python train.py --encoder_arch="preact_resnet" --model="contrastive image-text model" --dataset="photos with spoken descriptions (Open Images, Localized Narratives)" --train_examples=101725 --image_size=64 --crop_scale_min=1 --horizontal_flip=true --translate=0.12 --tokenizer="word" --vocab_size=4585 --loss="softmax" --embed_dim=256 --encoder_norm="groupnorm" --encoder_activation="hardswish" --encoder_weight_standardization=false --encoder_depths=[4, 7, 4] --encoder_kernel_size=3 --encoder_stem="single" --encoder_avg_pool_shortcut=false --encoder_dropout=0.05 --encoder_widths=[48, 80, 144] --text_encoder_causal=false --text_encoder_width=128 --text_encoder_layers=10 --text_encoder_norm="rmsnorm" --text_encoder_norm_position="pre" --text_encoder_activation="swiglu" --text_encoder_mlp_ratio=2 --text_encoder_head_dim=64 --text_encoder_fused_qkv=false --text_encoder_bias="none" --text_encoder_qk_norm=false --text_encoder_layer_scale_init=0.1 --text_encoder_parallel_block=false --text_encoder_inner_norm=false --text_encoder_positions="learned" --init="kaiming_normal" --residual_init="zero_last" --optimizer="muon" --muon_scale="original" --lr=0.024 --momentum=0.95 --nesterov=true --orthogonalizer="newton_schulz_5" --adamw_lr_other_params=0.0014 --l1_shrink=0.01 --cautious_weight_decay=true --ema_decay=0.99 --steps=8100 --batch_size=256 --epochs=20.4 --lr_schedule="cosine" --final_lr_fraction=0 --warmup_steps=400 --weight_decay=0.01 --adamw_weight_decay_other_params=0
Rows from block 11 of the image encoder, named by matrix and row number. Rows with one number belong to one channel. Each number is 128 + 24 x the weight over its row's rms, rounded and kept within 0 to 255. All counts start at 0.
# convs0: first 3x3 conv, stride 2 (encoder.blocks.11.convs.0.weight, 144x80x3x3), inputs 16-23, a 3x3 kernel for each
# convs1: second 3x3 conv (encoder.blocks.11.convs.1.weight, 144x144x3x3, transposed), outputs 16-23, a 3x3 kernel for each
convs0.41 [128 128 123 128 128 128 128 128 128 130 128 131 145 128 135 120 106 128 128 128 128 127 128 127 128 128 128 127 112 126 128 130 128 106 130  55 128 128 128 128 128 128 128 128 128 128 130 128 128 128 130 123 128 130 131 128 128 131 128 128 129 134 129 122 128 127 140 129 128 129 129 128]
convs0.42 [130 131 128 130 130 130 128 128 128 128 128 128 128 128 127 128 127 127 128 128 128 128 128 128 128 129 128 123 128 127 127 128 126 124 128 127 128 128 128 128 128 128 128 128 128 139 128 128 128 128 128 128 128 129 128 128 128 128 128 128 128 128 128 129 128 128 128 127 128 131 128 130]
convs0.43 [125 121 127 128 127 128 127 127 128 128 120 119 128 132 238 128 177 216 128 128 128 128 126 127 128 126 125 125 123 122 128 128 129 128 112 129 129 128 129 128 128 128 128 128 128 128 128 128 128 128 127 128 129 128 128 129 128 128 128 128 128 128 130 127 128 157 128 128 206 128 138 175]
convs0.44 [115 127 126 129 128 127 129 127 128 126 128 128 123 127 125  47 129 129 127 128 128 128 128 128 109 124 123 118 127 128 128 121 114 127 125 124 127 128 128 128 128 132 128 129 128 128 127 127 127 128 127 125 124 122 128 128 128 128 128 128 128 129 128 127 128 111 127 128 129 119 125 126]
convs0.45 [112 128 128 128 128 128 128 126 129 130 127 125 128 121 128 166 128 120 128 128 129 128 129 129 138 130 128 128 128 127 128 128 127 128 134 140 136 129 172 128 128 128 128 128 132 129 128 126 132 128 126 129 127 120 128 128 128 128 128 128 128 128 128 129 127 127 129 128 119 131 128 121]
convs0.46 [127 126 122 128 127  92 128 129 128 128 130 255 130 128 128 128 128  77 128 128 128 129 128 128 128 128 128 128 128 128 129 129 129 129 128 128 128 128 128 128 128 127 128 129 149 129 128 128 128 128 128 133 129 128 126 126 128 130 128 129 127 128 128 128 105 125 127 128 126 128 128 126]
convs0.47 [133 128 128 133 127 128 137 128 128 131 128 128 128 128 128 137 129 123 128 128 128 128 128 128 128 128 128 123 127 125 128 128 128 127 128 127 129 128 128 128 128 130 128 128 128 128 120 128 128 128 128 137 125 127 128 128 128 131 130 128 131 129 129 128 128 129 129 128 128 124 128 128]
convs0.52 [128 122 128 128 128 128 128 128 128 128 129 126 128 128 125 128 127 128 128 128 128 128 128 122 129 128 111 127 129 129 127 128 128 120 129 128 128 128 128 128 133 129 127 128 128 128 128 128 127 125 126 128 128 128 128 128 128 128 128 128 128 127 128 126 127 128 125 127 127 124 128 180]
convs0.53 [113  36 128 128 128 127 116 128 170 141 138 184 128 255 131 125 131  96 128 128 129 128 128 128 119 119 120 128 128 131 128 128 128 128 128 128 128 130 130 126 128 126 128 158 128 128 136 134 128 127 117 130 131 130 127 127 128 122 125 127 128 128 122 129 177 130 128 129 143 104 128 129]
convs0.55 [128 128 128 129 128 128 128 153 129 128 119 129 128 125 130 126 124 128 128 128 128 128 128 128 128 128 128  59  77  87 129 127 131 130 128 128 129 128 128 128 128 128 128 128 159 128 128 127 132 165 171 128 129 130 128 129 128 129 128 128 128 128 128 128 128 109 128 129 137 128 128 128]
convs0.56 [128 128 128 128 128 128 128 128 144 128 128 128 128 131 130 128 130 129 128 128 128 128 128 128 129 129 129 127 123 128 123 125 127 113 128 127 128 128 128 128 129 131 128 128 128 131 128 128 132 137 128 129 128 121 129 128 128 128 128 127 127 127 127 128 128 128 128 123 121 129 128 127]
convs0.57 [136 132 255 146 255 255 132 251 223 126 128 128 124 128 127 107 126 115 128 128 128 128 128 128 128 128 128 128 128 128 128 128 128 128 128 128 128 128 128 128 128 128 128 128 128 128 128 128 128 128 128 128 133 128 128 128 128 129 128 128 128 128 128 126 127 127 128 125 126 128 128 128]
convs0.59 [129 128 128 128 126 128 131 112 128 129 129 128 128 137 128 128 146 161 128 128 128 128 128 128 128 128 128 129 128 128 128 128 128 128 128 128 128 128 128 128 128 128 128 128 128 128 127 128 128 128 126 128 128 128 128 128 128 128 128 128 128 129 128 127 128 128 128 127 122 127 128 126]
convs0.62 [128 128 129  61 108 127 127 120 124 128 121 112 118  87 116  53 111 121 128 128 128 128 128 128 128 128 127 129 128 128 113  67 115 125 128 122 128 128 128 128 129 128 127 128 127 128 128 128 128 127 127 128 128 128 128 128 128 128 128 128 128 128 128 128 128 128 127 127 128 128 128 128]
convs0.63 [129 130 200 129 129 176 128 129 254  34 128 138 121 123 128  95 124 155 128 128 130 128 128 141 127 127 128 127 127 245 101 126 239 128 128 185 128 128 128 128 129 128 128 130 130   1 128 128 128 142 128 127 146 129 128 128 129 126 128 128 128  96 128 128 128 128 128 128 127 128 128 128]
convs0.64 [127 128 122 127 121 123 128 128 126 122 125 112 128 131 128 255 255 149 127 125 127 127 128 128 127 128 128 105 128 128 128 128 128 116  21  93 128 128 127 128 128 128 126 128 128 167 129 129 129 129 219 142 132 163 128 128 128 128 127 128 128 127 128 128 127 129 129 128 128 129 128 136]
convs0.65 [128 128 128 128 125 132 131 128 130 134 131 130 136 128 127 133 157 136 128 128 128 128 128 128 128 128 128 128 127 128 128 128 128 128 128 127 128 128 128 128 128 128 128 128 128 128 128 128 127 128 125 128 128 126 128 128 128 128 128 128 129 128 127 128 128 128 127 128 127 128 122 128]
convs0.67 [128 128 128 127 128 129 126 128 126 128 176 128 129 150 125 129 128 132 128 128 129 105 128 128 126 128 128 128 128 127 127 130 131 131 129 129 117 128 128 128 128 129 117 126 128 128 128 128 128 128 128 128 125 128 131 127 128 128 147 128 128 135 132 128 128 128 127 127 130 126 128 131]
convs0.68 [126 129 128 129 131 128 124 128 122 127 125 127 128 128 135 130 124 122 128 128 127 128 128 126 128 121 117  80 129 129 128 137 150 128 128 129 129 128 128 128 127 128 129 128 128 128 129 128 128 129 128 129 128 128 128 128 128 128 129 128 128 129 128 128 130 119 131 128 128 134 134 138]
convs0.69 [122 124 126 128 128 126 124 128 112 114 125 128 138 128 129 136 161 132 128 128 128 128 128 128 128 128 128 128 129 127 127 126 128 126 127 126 128 128 128 128 128 127 125 127 128 128  60  32 128 101 107 128 128 119 128 128 128 126 126 128 128 128 128 128 128 127 128 128 130 128 127 128]
convs0.70 [129 129 131 128 120 129 132 127 174 132 131 129 143 134 128 132 147 147 128 128 128 128 128 128 128 128 128 128 128 128 134 130 128 128 128 126 127 128 128 138 128 128 126 124 128 129 129 128 128 128 121 128 128 126 128 128 129 128 127 131 128 128 128 132 129 128 134 120 126 144 128 130]
convs0.71 [130 134 158 128 127 128 125 126  95 127 129 126 122 118 127 123 128 129 130 129 129 128 128 128 132 128 128 128 131 129 143 143 146 128 129 128 128 128 128 128 128 125 128 128 127 128 129 128 116 126 128   4  95  65 128 128 128 130 128 128 128 128 124 143 128 128 128 126 128 127 126 127]
convs0.72 [121 128 125 128 128 128 128 128 128 125 129 129 128 130 128 131 129 148 127 128 128 126 127 127 127 127 128 126 124 127 123  74  94 128 127 128 128 128 128 128 128 128 128 128 128 127 127 120 128 128 123 131 128 128 128 129 128 128 128 128 128 128 128 134 131 131 127 128 127 130 129 129]
convs0.74 [127 127 128 127 128 126 128 128 128 129 156 129 128 128 128 130 128 128  57  79   0 104 122 126 110 127 128 138 130 146 255 255 139 141 128 135 128 128 128 128 128 128 128 128 128 128 128 201 128 128 128 128 128 128 128 128 128 128 128 127 128 127 127 128 128 129 130 131 129 128 127 128]
convs0.75 [128 127 136 125 128 128 126 126 128 107 130 131 119 123 128  92 121 122 135 128 128 133 128  97 134 130 128 129 128 127 125 122 127 128 128 127 128 128 128 129 129 127 128 127 125 128 128 128 128 128 128 128 129 107 128 128 128 128 128 130 128 128 128 128 128 130 127 128 128 128 129 135]
convs0.77 [128 128 128 128 129 181 150 129 129 129 131 129 149 124 133 128 208 147 128 128 129 128 128 128 128 128 128 128 128 128 128 128 127 110 128 128 128 128 128 128 128 128 128 123 128 128   0  93 128   0  18 126  49 128 128 128 131 128 130 134 128 128 130 127 128 128 117 128 128 128 128 128]
convs0.78 [125 111 128 127 127 126 128 128 127 128 128 128 128 127 128 129 130 128 127 126 114 127 106 128 128  83 128 128 128  65 128 128  10 130 128 128 128 129 128 128 128 128 128 128 128 128 128 107 127 128 112 128 128   0 127 128 128 128 128 128 128 129 128 124 129 128 129 131 130 128 128 128]
convs0.80 [130 128 192 129 129 255 134 197 255 123 119 128 120 127 128 133 255 220 128 128 128 128 128 128 128 128 128 127 116 124 128 120 112 128 125 128 124 116 128 127 117 128 128 128 128 128 127 128 154 129 144 219 243 235 128 128 128 128 128 128 128 128 129 128 128 128 123 124 123 127 128 127]
convs0.81 [127 128 128 128 128 128 128 128 128 128 128 135 129 132 131 122 141 135 128 128 128 127 127 127 127 126 125 128 126 127  53 107  95 119 128 128 128 128 130 147 167 138 133 164 133 127 127 128 128 128 127 127 128 201 128 128 128 128 128 129 128 128 128 122 128 127 129 135 142 131 137 134]
convs0.82 [128 128 128 126 128 124 128 108 128 128 127 131 123 125 128 107 128 135 129 128 128 128 128 128 128 128 128 128 128 128 128 128 128 128 128 128 129 128 128 128 128 128 127 128 128 130 128 129 129 128 129 124 125 128 127 129 129 128 130 135 128 128 128 132 129 128 128 119 128 115 128 128]
convs0.83 [130 130 129 128 130 128  96 128 128 116 128 128 126 127 128 130 142 145 128 127 128 128 128 128 125 128 128 126 128 128 128 128 129 127 128 128 127 124 128 128 128 127 127 128 127 128 128 128 128 128 128 104 128 104 127 128 127 128 128 125 127 128 126 129 127 131 129 128 128 128 128 130]
convs0.84 [127 128 128 128 126 127 126 127 119 153 136 139 130 128 128 129 128 125 128 128 128 128 128 128 128 128 127 135 128 113 150 128 128 130 128 128 128 128 128 128 128 128 128 128 128 128 126 126 128 128 128 128  51 127 128 128 128 128 128 128 128 128 128 126 129 139 128 128 126 135 127 100]
convs0.88 [130 128 128 137 128 147 140 128 126 128 128  93 128 127 124 131 128 131 139 137 140 128 128 128 128 128 128 128 141 134 122 126 128 127 128 129 128 124 128 128 128 124 127 128 127 129 128 128 128 128 128 128 128 128 127 127 127 127 128 128 128  76 128 150 185 153 138 131 158 129 128 142]
convs0.91 [133 255 174 128 128 173 128 127 127 146 158 132 132 132 128 128 128 120 128 128 128 128 128 128 128 128 128 132 134 129 133 151 128 128 128 124 127 128 127 128 128 128 128 128 127 130 132 130 129 128 170 128 204 255 127 128 127 129 129 128 128 128 128 130 129 128 128 130 127 128 128 128]
convs0.92 [127 126  99 128 127 128 128 125 124 128 128 128 127 128 128 128 128 130 128 128 128 128 128 128 128 128 128 123 113 125 128  98  72 128 105 120 128 127 127 128 128 128 128 128 128 129 128 128 132 128 128 128 128 128 128 128 128 128 128 128 128 128 128 128 128 125 128 128 128 134 119 128]
convs0.93 [128 130 129 129 129 128 128 128 128 142 133 128 127 128 128 128 136 127 128 128 128 128 128 128 130 130 131 137 158 129 135 127 128 132 137 129 128 128 134 128 128 128 130 128 128 129 128  42 128 127 128 128 128 128 129 128 152 128 129 131 128 128 128 129 128 133 130 129 129 128 137 134]
convs0.96 [128 128 128 128 135 128 128 140 128 168 128 128 127 129 128 128 129 128 135 133 132 129 128 137 128 128 128 128 128 128 128 128 128 129 129 129 129 128 129 129 128 127 128  43 121 127 128 128 128 132 128 128 128 128 127 130 134 127 128 128 127 128 128 128 128 127 127 128 128 127 128 127]
convs0.98 [123 115 101 118 125 128 115 128 128 128 128 124 111 122 128 111 124 128 128 128 128 128 109 128 120 118 128 133 136 128 129 127 128 128 128 128 128 128 126 128 128 128 130 130 129 121 127 128 122 126 128 115 124 128 128 128 128 128 128 128 128 128 128 129 131 141 127 132 128 125 128 127]
convs0.100 [126 128 126 128 127 128 128 128 128 128 126 125 128 128 129 134 129 157 128 126 128 128 128 128 128 127 128 128 129 129 138 129 129 132 129 130 128 126 128 128 128 128 128 128 128 162 181 167 128 127 130 128 128 128 128 128 128 128 128 128 128 128 128 128 128 128 128 129 130 132 128 127]
convs0.101 [128 128 128 128 128 128 128 126 127 127 128 128 128 130 128 126 128 127 128 128 128 128 127 128 127 128 127 126 124 121 128 128 128 128 128 128 126 128 125 128 128 128 126 128 128 127 124 100 126 127 125 121 128 122 126 128 128 127 128 128 128 128 128 127 128 128 128 128 126 128 128 128]
convs0.102 [128 128 128 128 128 128 128 128 126 127 128 132 128 127 128 128 128 128 128 128 128 128 130 140 128 131 136  37 115 120 127 112 125 128 127 127 128 128 128 128 128 128 128 126 127 127 128 128 128 128 129 128 171 139 128 128 128 131 128 129 128 127 121 124 128 128 128 129 128 128 128 129]
convs0.112 [128 128 130 128 128 128 129 128 128 126 134 139 129 139 144 128 135 176 128 127 127 128 128 128 128 128 128 126 128 128 128 132 131 138 130 128 124 125 124 128 130 128 128 128 126  64 122 117 124 128 128  78 126  97 128 128 128 128 128 128 128 128 128 128 128 122 131 127 131 136 129 128]
convs0.113 [128 123 127 128 128 128 128 128 128 129 130 140 130 128 130 129 127 128 128 128 128 128 128 128 128 128 128 127 120 100 128 128 128 118 128 128 128 128 128 128 129 128 128 129 128 128 128 128 128 128 128 128 128 128 128 129 128 138 129 130 134 255 161 126 128 127 122 128 128 128 128 128]
convs0.114 [128 116 127 128 128 105 182 128 127 128 143 221 128 128 164 129 132 131 128 128 128 128 128 128 120  80 117 128 114 128 128 128 127 126 127 127 127 126 128 127 124 128 128 128 128 121 128 128  72 128  76 120   0 109 128 128 142 128 137 156 128 128 128 132 128 128 129 128 128 128 127 127]
convs0.116 [128 148 129 128 128 137 128 128 139 128 128 128 129 129 130 131 128 128 128 127 128 128 128 128 128 128 128  91 102  92 119  97 103 127 127 127 127 124 128 128 128 128 129 128 128 128 128 127 127 127 128 128 157 128 125 128 128 128 128 122 128 128 129 128 129 134 128 128 128 128 125 129]
convs1.41 [128 128 126 128 128 145 128 128 127 128 130 128 130 128 128 123 128 128 128 128 128 128 128 128 128 128 128 128 128 128 128 128 128 122 118 126 128 128 128 128 128 128 128 128 128 128 128 128 128 128 128 128 128 128 128 128 128 128 128 128 128 128 128 128 128 125 128 128 128 122 128 128]
convs1.42 [128 128 128 128 128 117 130 138 129 131 128 134 128 128 140 122 128 139 131 129 110 128 128 114 128 129 100 128 113 129 127 130 130 126 127 126 157 128 135 128 128 134 127 125 128 161 155 142 128 128  61 130 128 127 125 125 124 122 127 128 128 129 129 129 128 130 128 128 128 140 143 211]
convs1.43 [115   0 120 130 128 159 130 125 164 128 128 145 126 128 129 125 127 195 120 126 107 122 128 101 128 128 127 125 120 117 128 128 129 124 127 128 128 128 128 135 128 132 128 127 128 134 135 129 128 129 131 130 129 130 128 128 128 128 128 146 107 128 132 127 127 127 128 128 128 129 128 127]
convs1.44 [128 128 126 131 127 127 128 115 127 131 129 130 129 134 129 132 129 128  97 128 126 121 128 128 137 128 128 135 128 123 129 128 116 128 128 128 128 128 128 128 128 128 128 128 128 128 128 128 127 128 129 128 129 128 128 128 128 128 128 131 128 128 128 128 128 128 119 126 128 127 119 126]
convs1.45 [120 134 135 126 134 130 124 129 119 133 146 127 128 148 128 129 142 128 128 128 118 128 127 127 125 128 113 128 116 112 128 128 128 126 124 150 126 128  65 128 129 127 166 127 157 146 133 128 128 127 126 126 125 128 131 128 126 130 130 128 255 139 128 122 126 128 127 128 127 128 128 141]
convs1.46 [124  76 126 128 122 120 111 127 128 151 129 128 129 114 126 126 128 124 129  83 128 128  77 127 128  92 120 123 124 124 141 131 130 127 181 130 119 124 128 128 128 128 145 128 128 129 128 127 124 128 128 128 129 155  94 128 128 127 130 129 120 122 129 127 120 120 129 126 125 135 130 128]
convs1.47 [128 128 136 129 129 128 128  90 115 175 135 119 255 134  88 143 174   0 128 128 127 128 128 128 132 128 124 128 128 128 127 125 127 121 128 128 124 145 129 121 129 128 128 128 109 130 126 127 130 101 126 128 128 127 140 127 127 130 129 128 132 128 117 128 207 152 127 130 129 128 128 128]
convs1.52 [128 128 128 128 128 132 128 128 129 128 128 128 128 128 129 126 121 130 128 128 132 128 128 128 128 124 128 128 128 129 128 128 140 128 129 129 125 127 123 128 183 128 128 128 128 126 125 113 128 127 127 128 128 128 128 255 125 128 255 128 127  21   0 133 128 128 140 128 165 129 128 137]
convs1.53 [128 128 128 128 128 128 128 128 128 128 128 128 128 128 128 128 128 128 128 128 128 128 128 128 128 128 128 128 128 128 128 128 128 128 128 128 128 128 128 128 128 128 128 128 128 128 128 128 128 128 128 128 128 128 128 128 128 128 128 128 128 128 128 128 128 128 128 128 128 128 128 128]
convs1.55 [119 123 103 128 129 130 128 128 128 128 129 128 128 130 129 128 129 129 128 128 128 126 128 128 123 126 125 115 128 130 128 127 151 128 128 128 143 128 132 129 128 127 128 128 128 128 137 127 105  46  95 128 128 129 117 126 127 128 128 125 128 128 128 128 128 128 129 128 127 128 128 128]
convs1.56 [128 128 118 128 129 128 128 133 129 122 129 129 125 128 129 128 129 128 128 128 135 141 134 128 131 134 134 140 125 126 128 128 131 127 128 128 128 128 128 128 136 129 128 128 128 128 128 127 128 129 126 125 127 127 109 128 114 129 255 128 128 128 128 129 128 128 128 128 128 128 128 128]
convs1.57 [129 125 121 125 127 132 122 127 171 128 128 130 103 128 128 129 166 128 128 128 126 128 129 128 125 128 127 128 128 128 125 128 127 128 128 129 128 102 128 128 106 125 130 108 128 111 130 119 128 128 125 122 124 127 128 127 128 126 126 128 128 118 116 129 125 128 128 121 128 129 128 128]
convs1.59 [128 129 128 128 129 128 128 128 129 128 128 129 128 128 128 128 128 128 128 128 128 128 128 128 128 128 128 128 128 128 128 128 128 128 128 128 128 128 128 128 128 128 128 128 128 128 128 128 128 128 128 128 128 128 128 126 128 128 128 128 128 128 128 128 128 128 128 128 128 128 128 128]
convs1.62 [136 131 128 128 128 128 128 128 128 127 120 128 129 128 131 128 130 129 115 120 125 127 127 127 127 128 128 128 129 128 128 129 130 128 128 128 126 128 127 128 128 130 128 128 128 138 135 129 128 128 128 128 128 128 128 129 128 100 122 127 128 124 126 127 128 128 127 128 128 138 128 128]
convs1.63 [252 123 127 255 121 128 234 107 128 122 127 128 127 128 126 128 122 108 129 128 127 127 127 127 129 120 128 128 129 128 135 144 130 128 126 128 128 121 128 126 112 128  23  49 128 128 128 128 128 127 129 124 127 128 131 128 128 130 128 128 129 127 128 126 129 128 129 129 127 128 129 126]
convs1.64 [128 128 126 129 130 128 128 124 126 123 116 104 131 128 129 128 191 128 131 131 129 147 130 131 132 128 129 132 104 128 128 129 128 130 140 128 130 124 127 140 128 146 131 103 128 139 128 127 128 128 127 128 128 130 128 127 127 128 128 128 124 128 124 129 128 127 127 128 117 128 128 114]
convs1.65 [128 128 128 128 128 128 128 128 128 127 129 128 128 128 128 128 128 128 128 128 128 128 128 128 128 128 128 127 128 128 128 129 128 128 128 128 128 128 128 128 128 128 128 128 128 128 128 128 128 128 128 128 128 128 128 128 128 128 116 128 128 128 128 128 128 128 128 128 128 128 128 128]
convs1.67 [128 128 128 128 128 128 128 129 128 128 129 131 128 128 129 128 128 128 128 128 129 128 128 128 128 128 128 128 128 128 128 128 128 127 128 128 128 128 128 128 128 128 128 128 128 128 128 128 128 128 128 128 128 128 127 127 129 128 120 128 128 128 128 128 128 128 128 128 128 128 128 128]
convs1.68 [128 129 128 128 128 128 128 128 130 128 128 128 128 128 136 128 129 147 128 128 128 124 126 128 118 119 124 115 128 126 127 114 128 128 128 128 128 128 128 128 128 128 128 128 128 128 128 163 128 128 129 128 129 134 128 128 128 128 128 128 128 228 255 128 128 128 128 128 128 128 128 128]
convs1.69 [112 121 128 128 126 130 128 126 127 128 135 129 126 127 120 118 135 124 119 128 128 120 117 123 128 126 129 129 127 128 134 136 128 129 130 143 127 127 128 125 122 118 128 127 127 128 128 128 129 128 128 128 126 126 128 125 125 147 244 132 128 128 128 117 103 128 128 117 128 127 127 117]
convs1.70 [128 128 128 128 128 128 128 128 128 128 129 128 128 128 128 128 128 128 128 128 128 128 128 128 128 128 128 138 128 128 128 128 128 128 128 128 128 128 128 128 128 128 128 128 128 128 128 128 128 128 128 128 128 128 127 128 128 128  72 128 128 128 128 128 128 128 128 128 128 128 128 128]
convs1.71 [128 131 128 129 132  79 129 148 130 123 128 132 127 121 130 128 129 128  69 120 102  84 127  49 115 128 125 126 128 126 122 109 128 129 131 128 136 140 128 128 117 128 131 128 128 154 130 132 128 156 149 127 125 126 134 128 150 171 255 128 129 130 128 124 123 127 119 127 126 128 128 128]
convs1.72 [135 151 153 129 130 127 117 127 128 120 127 129 126 128 129 128 145 129 116 128 127 121 139 127 128 127 112 128 128 131 128  93  97 128 134 128 127 111 127 133 125 125   0 103 127 128 128 128 120 128 117 128 134 128 123 126 127 125 130 133 127 128 128 129 131 133 128  97 107 132 128 128]
convs1.74 [159 128 128 129 128  31 146 128  64 134 128 127 135 128 128 139 131 126 129 133 192 128 128 128 140 128 128 128 128 127 128 128 128 128 128 131 130 130 130 128 128 128 127 128 127 128 128 129 129 103 127 137 121 128 125 128 128 128 128 127 128 128 128 117 124 125 128 128 128 128 131 129]
convs1.75 [128 128 128 129 124 128 128 123 128 147 136 133 130 134 139 133 132 131 124 116 110 128 125 120 114 113 121 129 137 132 128 126 128 129 128 130 128 128 128 128 128 128 128 125 128 122  62 128 127 128 127 232 255 255 128 128 136 126 131 128 128 145 127 143 135 128 129 129 128 143 130 128]
convs1.77 [128 129 128 104 128 173  52 128 138 129 127 127 128 126 121 137 127 125 128 128 128 126 128 128 114 126 107 127 128 127 128 127  89 128 120 135 128 128 128 128 128 128 128 128 129 128 128 128 128 128 128 128 128 128 128 128 128 127 128 126 119 128 123 130 136 131 130 128 128 136 139 138]
convs1.78 [128 127 125 126 131 128 128 121 127 128 121 125 164 125 128 150 126  95 131 134 128 128 137 127 128 127 127 126 130 128 128 128 127 128 139 156 118 128 128 123 128 128 128 125 132 125 127 128 128 128 128 128 134 128 128 128 128 128 129 128 128 128 128 126 128 128 125 128 128 124  93 123]
convs1.80 [134 127 128 131 128 129 148 126 129 128 124 128 128 128 129 127 128 148 132 128 128 128 127 122 129 128 127 128 128 127 129 128 128 126 127 133 129 128 128 129 128 128  81  56 126 129 128 129 132 128 145 128  96 128 128 106 122 128 127 129 130 141 142 129 129 128 129 130 128 128 128 128]
convs1.81 [128 123 128 126 101 128 119  87 128 127 129 128 128 129 128 128 128 128  58  96  37 127 116  69 129 128 127 128 128 117 128 123 124  62  47  85 128 128 130 128 128 128 128 144 129 142 205 128 121 128 112 128 128 128 128 178 255 133 218 255 127 255 199 128 127 120 128 128 124 128 130 128]
convs1.82 [126 128 128 125 129 128 126 134 128 126 109 126 128 124 128 135 126 128 128 133 129 133 128 125 196 136 150 116 127 123 128 128 136 172 214 141 128 128 128 129 130 128 146 128 128 150 173 190 128 126 128 128 128 128 128 128 128 128 120 128 127 108 128 128 128 128 127 127 128 126 100 122]
convs1.83 [122 128 221 127 129 156 127 128 138 165   0 127 189   0 128 131 104 124 124 119 137 127 125 128 128 128 137 128 105 122 129 128 187 128 128 129 128 128 129 120 127 127 121 123 130 129 128 130 128 128 148 129 129 133 128 128 129 129 128 132 128 122 125 125 126 128 124 127 128 128 127 129]
convs1.84 [129 131 125 135 128 127 157 114  84 137  97 121 162 129  97 151 200 127 159 128 129 169 128 128 139 135 124 128 139 134 128 147 129 128 146 145 125 126 128 128 126 128 128 124 128 126 126 128 128 124 121 128 128 121 128 128 129 128 128 128 126 123 128 128 128 129 126 131 133 128 128 134]
convs1.88 [128 127 128 128 128 128 128 129 123 131 135 129 129 128 128 128 128 131 128 127 124 134 128 128 128 128  99 129 128 143 125 122 133 128 129 128 129 132 128 128 128 128 130 151 128 128 133 128 128 144 154 128 129 141 128 128 128 128 128 123 122 128 128 127 128 128 128 128 127 128 128 128]
convs1.91 [128 206 128 128 192 129 104 123 128 131 128 110 128 128 122 128 128 118 130 128 128 159 132 130 166 131 129 126 128 128 130 129 143 137 128 131 130 128 128 138 128 128 129  42 129 128 129 129 135 129 129 123 126 126 126 128 128 126 127 127 126 128 131 127 129 131 129 129 128 127 128 127]
convs1.92 [128 128 127 128 128 128 128 128 218 128 126 128 128 128 126 128 128 127 124 126 125 128 128 128 128 128 127 128 128 128 128 126 127 135 128 128 128 128 128 128 128 128 128 129 129 128 128 128 128 128 129 127 128 128 128 128 128 122 128 127 128 128 127 128 128 128 128 128 128 128 128 128]
convs1.93 [128 128 132 129 130 129 128 126 128 130 128 151 105 128 129  90 128 125 128 187 128 122 121 100 130 128   0 128 128 112 120 128 124 132 255 255 130 131 127 128 127  81 128 108 105 128 128 128 127 126 128 130 128 128 128 128 126 128 103 118 127 122 127 121 125 127 124 112 129 127 127 128]
convs1.96 [110 128 126 110 113 128 126 128 128 129 133 155 127 128 128 125 126 178  77 122 126 114 132 128 129 128 130 115 124 105 134 134 138 127 130 116 128 138 128 129 128 128 139 173 145 128 127 127 130 136 130 131 136 150 127 125 125 129 131 134 122 117 107 127  86 127 134 141 127 128 196 157]
convs1.98 [134 128 129 130 132 136 131 130 129 132 134 243 159 130 158 134 131 190 128 136 128 129 128 127 128 122  95 128 135 127 128 120  71 138 144 153 131 127 125 127 127 122  75 135 128 128 128 128 131 133 128 128 135 162 128 128 129 128 128 128 128 127 128 134 134 128 128 130 192 128 127 133]
convs1.100 [129 133 128 126 126 117 126 126 128 133 128 126 114 128 128  86 128 124 128 131 128 127 128 127 127 129 129 128 129 129 129 132 138 130 123 125  69 112 115 129 134 128 130 136 129 130 131 152 128 128 128 128 128 130 128 121 126 128 126 124 128 166 129 125 128 128 128 127 128 128 126 127]
convs1.101 [129 130 129 128 128 128 131 128 128 128 129 142 128 128 140 129 128 127 129 127 128 129 128 128 128 121 113 129 129 133 111 127 124 141 151 147 130 135 130 122 128 128 126 128 128 131 136 151 123 107 128 124 124 128 128 128 128 128 128 128 128 132 129 106 120 120 131 131 129 134 133 138]
convs1.102 [129 129  90 130 128  92 129 127  79 126 135 128 123 131 129  42 128 113 128 127 122 131 132 128 127 128 138 131 133 136 128 128 135 128 128 107 130 130 129 129 128 128 130 129 129 128 128 128 128 128 128 137 143 138 128   0 125 128 128 128 113 125 125 128 128 127 128 128 127 128 127 126]
convs1.112 [127 128 168 128 128 137 128 128 138 134 127 128 128 147 128 124 125 122 128 131 128 131 128 127 147 133 130 133 127 120 130 128 160 127 124 111 128 128 128 128 128 128 127 128 128 130 128 128 128 128 128 128 128 128 128 128 128 128 128 124  41 128  24 128 128 128 128 128 128 128 128 130]
convs1.113 [126 128 124 122 127 126 122 128 128 135 137 134 128 152 166 128 139 138 128 128 128 128 128 131 127 128 129 116 128 129 127 128 112 128 126 128  74 126 119 127 130 121 142 160 128 128 128 128 126 121 128 126 130 129 130 128 128 128 128 128 128 130 128 128 129 128 128 128 128 126 132 129]
convs1.114 [ 92 128 128 129 125 118 128 128   0 199 128 131 130 128  48 128 128 110 128 127 119 128 129 129 163 128 128 127 127 130 128 128 131 130 163 128 130 128 128 128 128 132 129 128 130 128 128 128 123 127 128 129 127 128 124 128 127 128 129 129 127 128 128 132 126 111 255 137  59 176 255 129]
convs1.116 [130 127  96 140 183 126 135 128 128 192 133 129 128 128 142 128 120 124  76  91  90 127 123 121 129 126 130 128 121 131 117 131 145 127 126 104 141 161 252 128 134 128 128 126 129 129 128 128 128 128 129 131 134 134 129 128 127 128 128 128 132 133 130 128 109  59 128 128 128 127 128 130]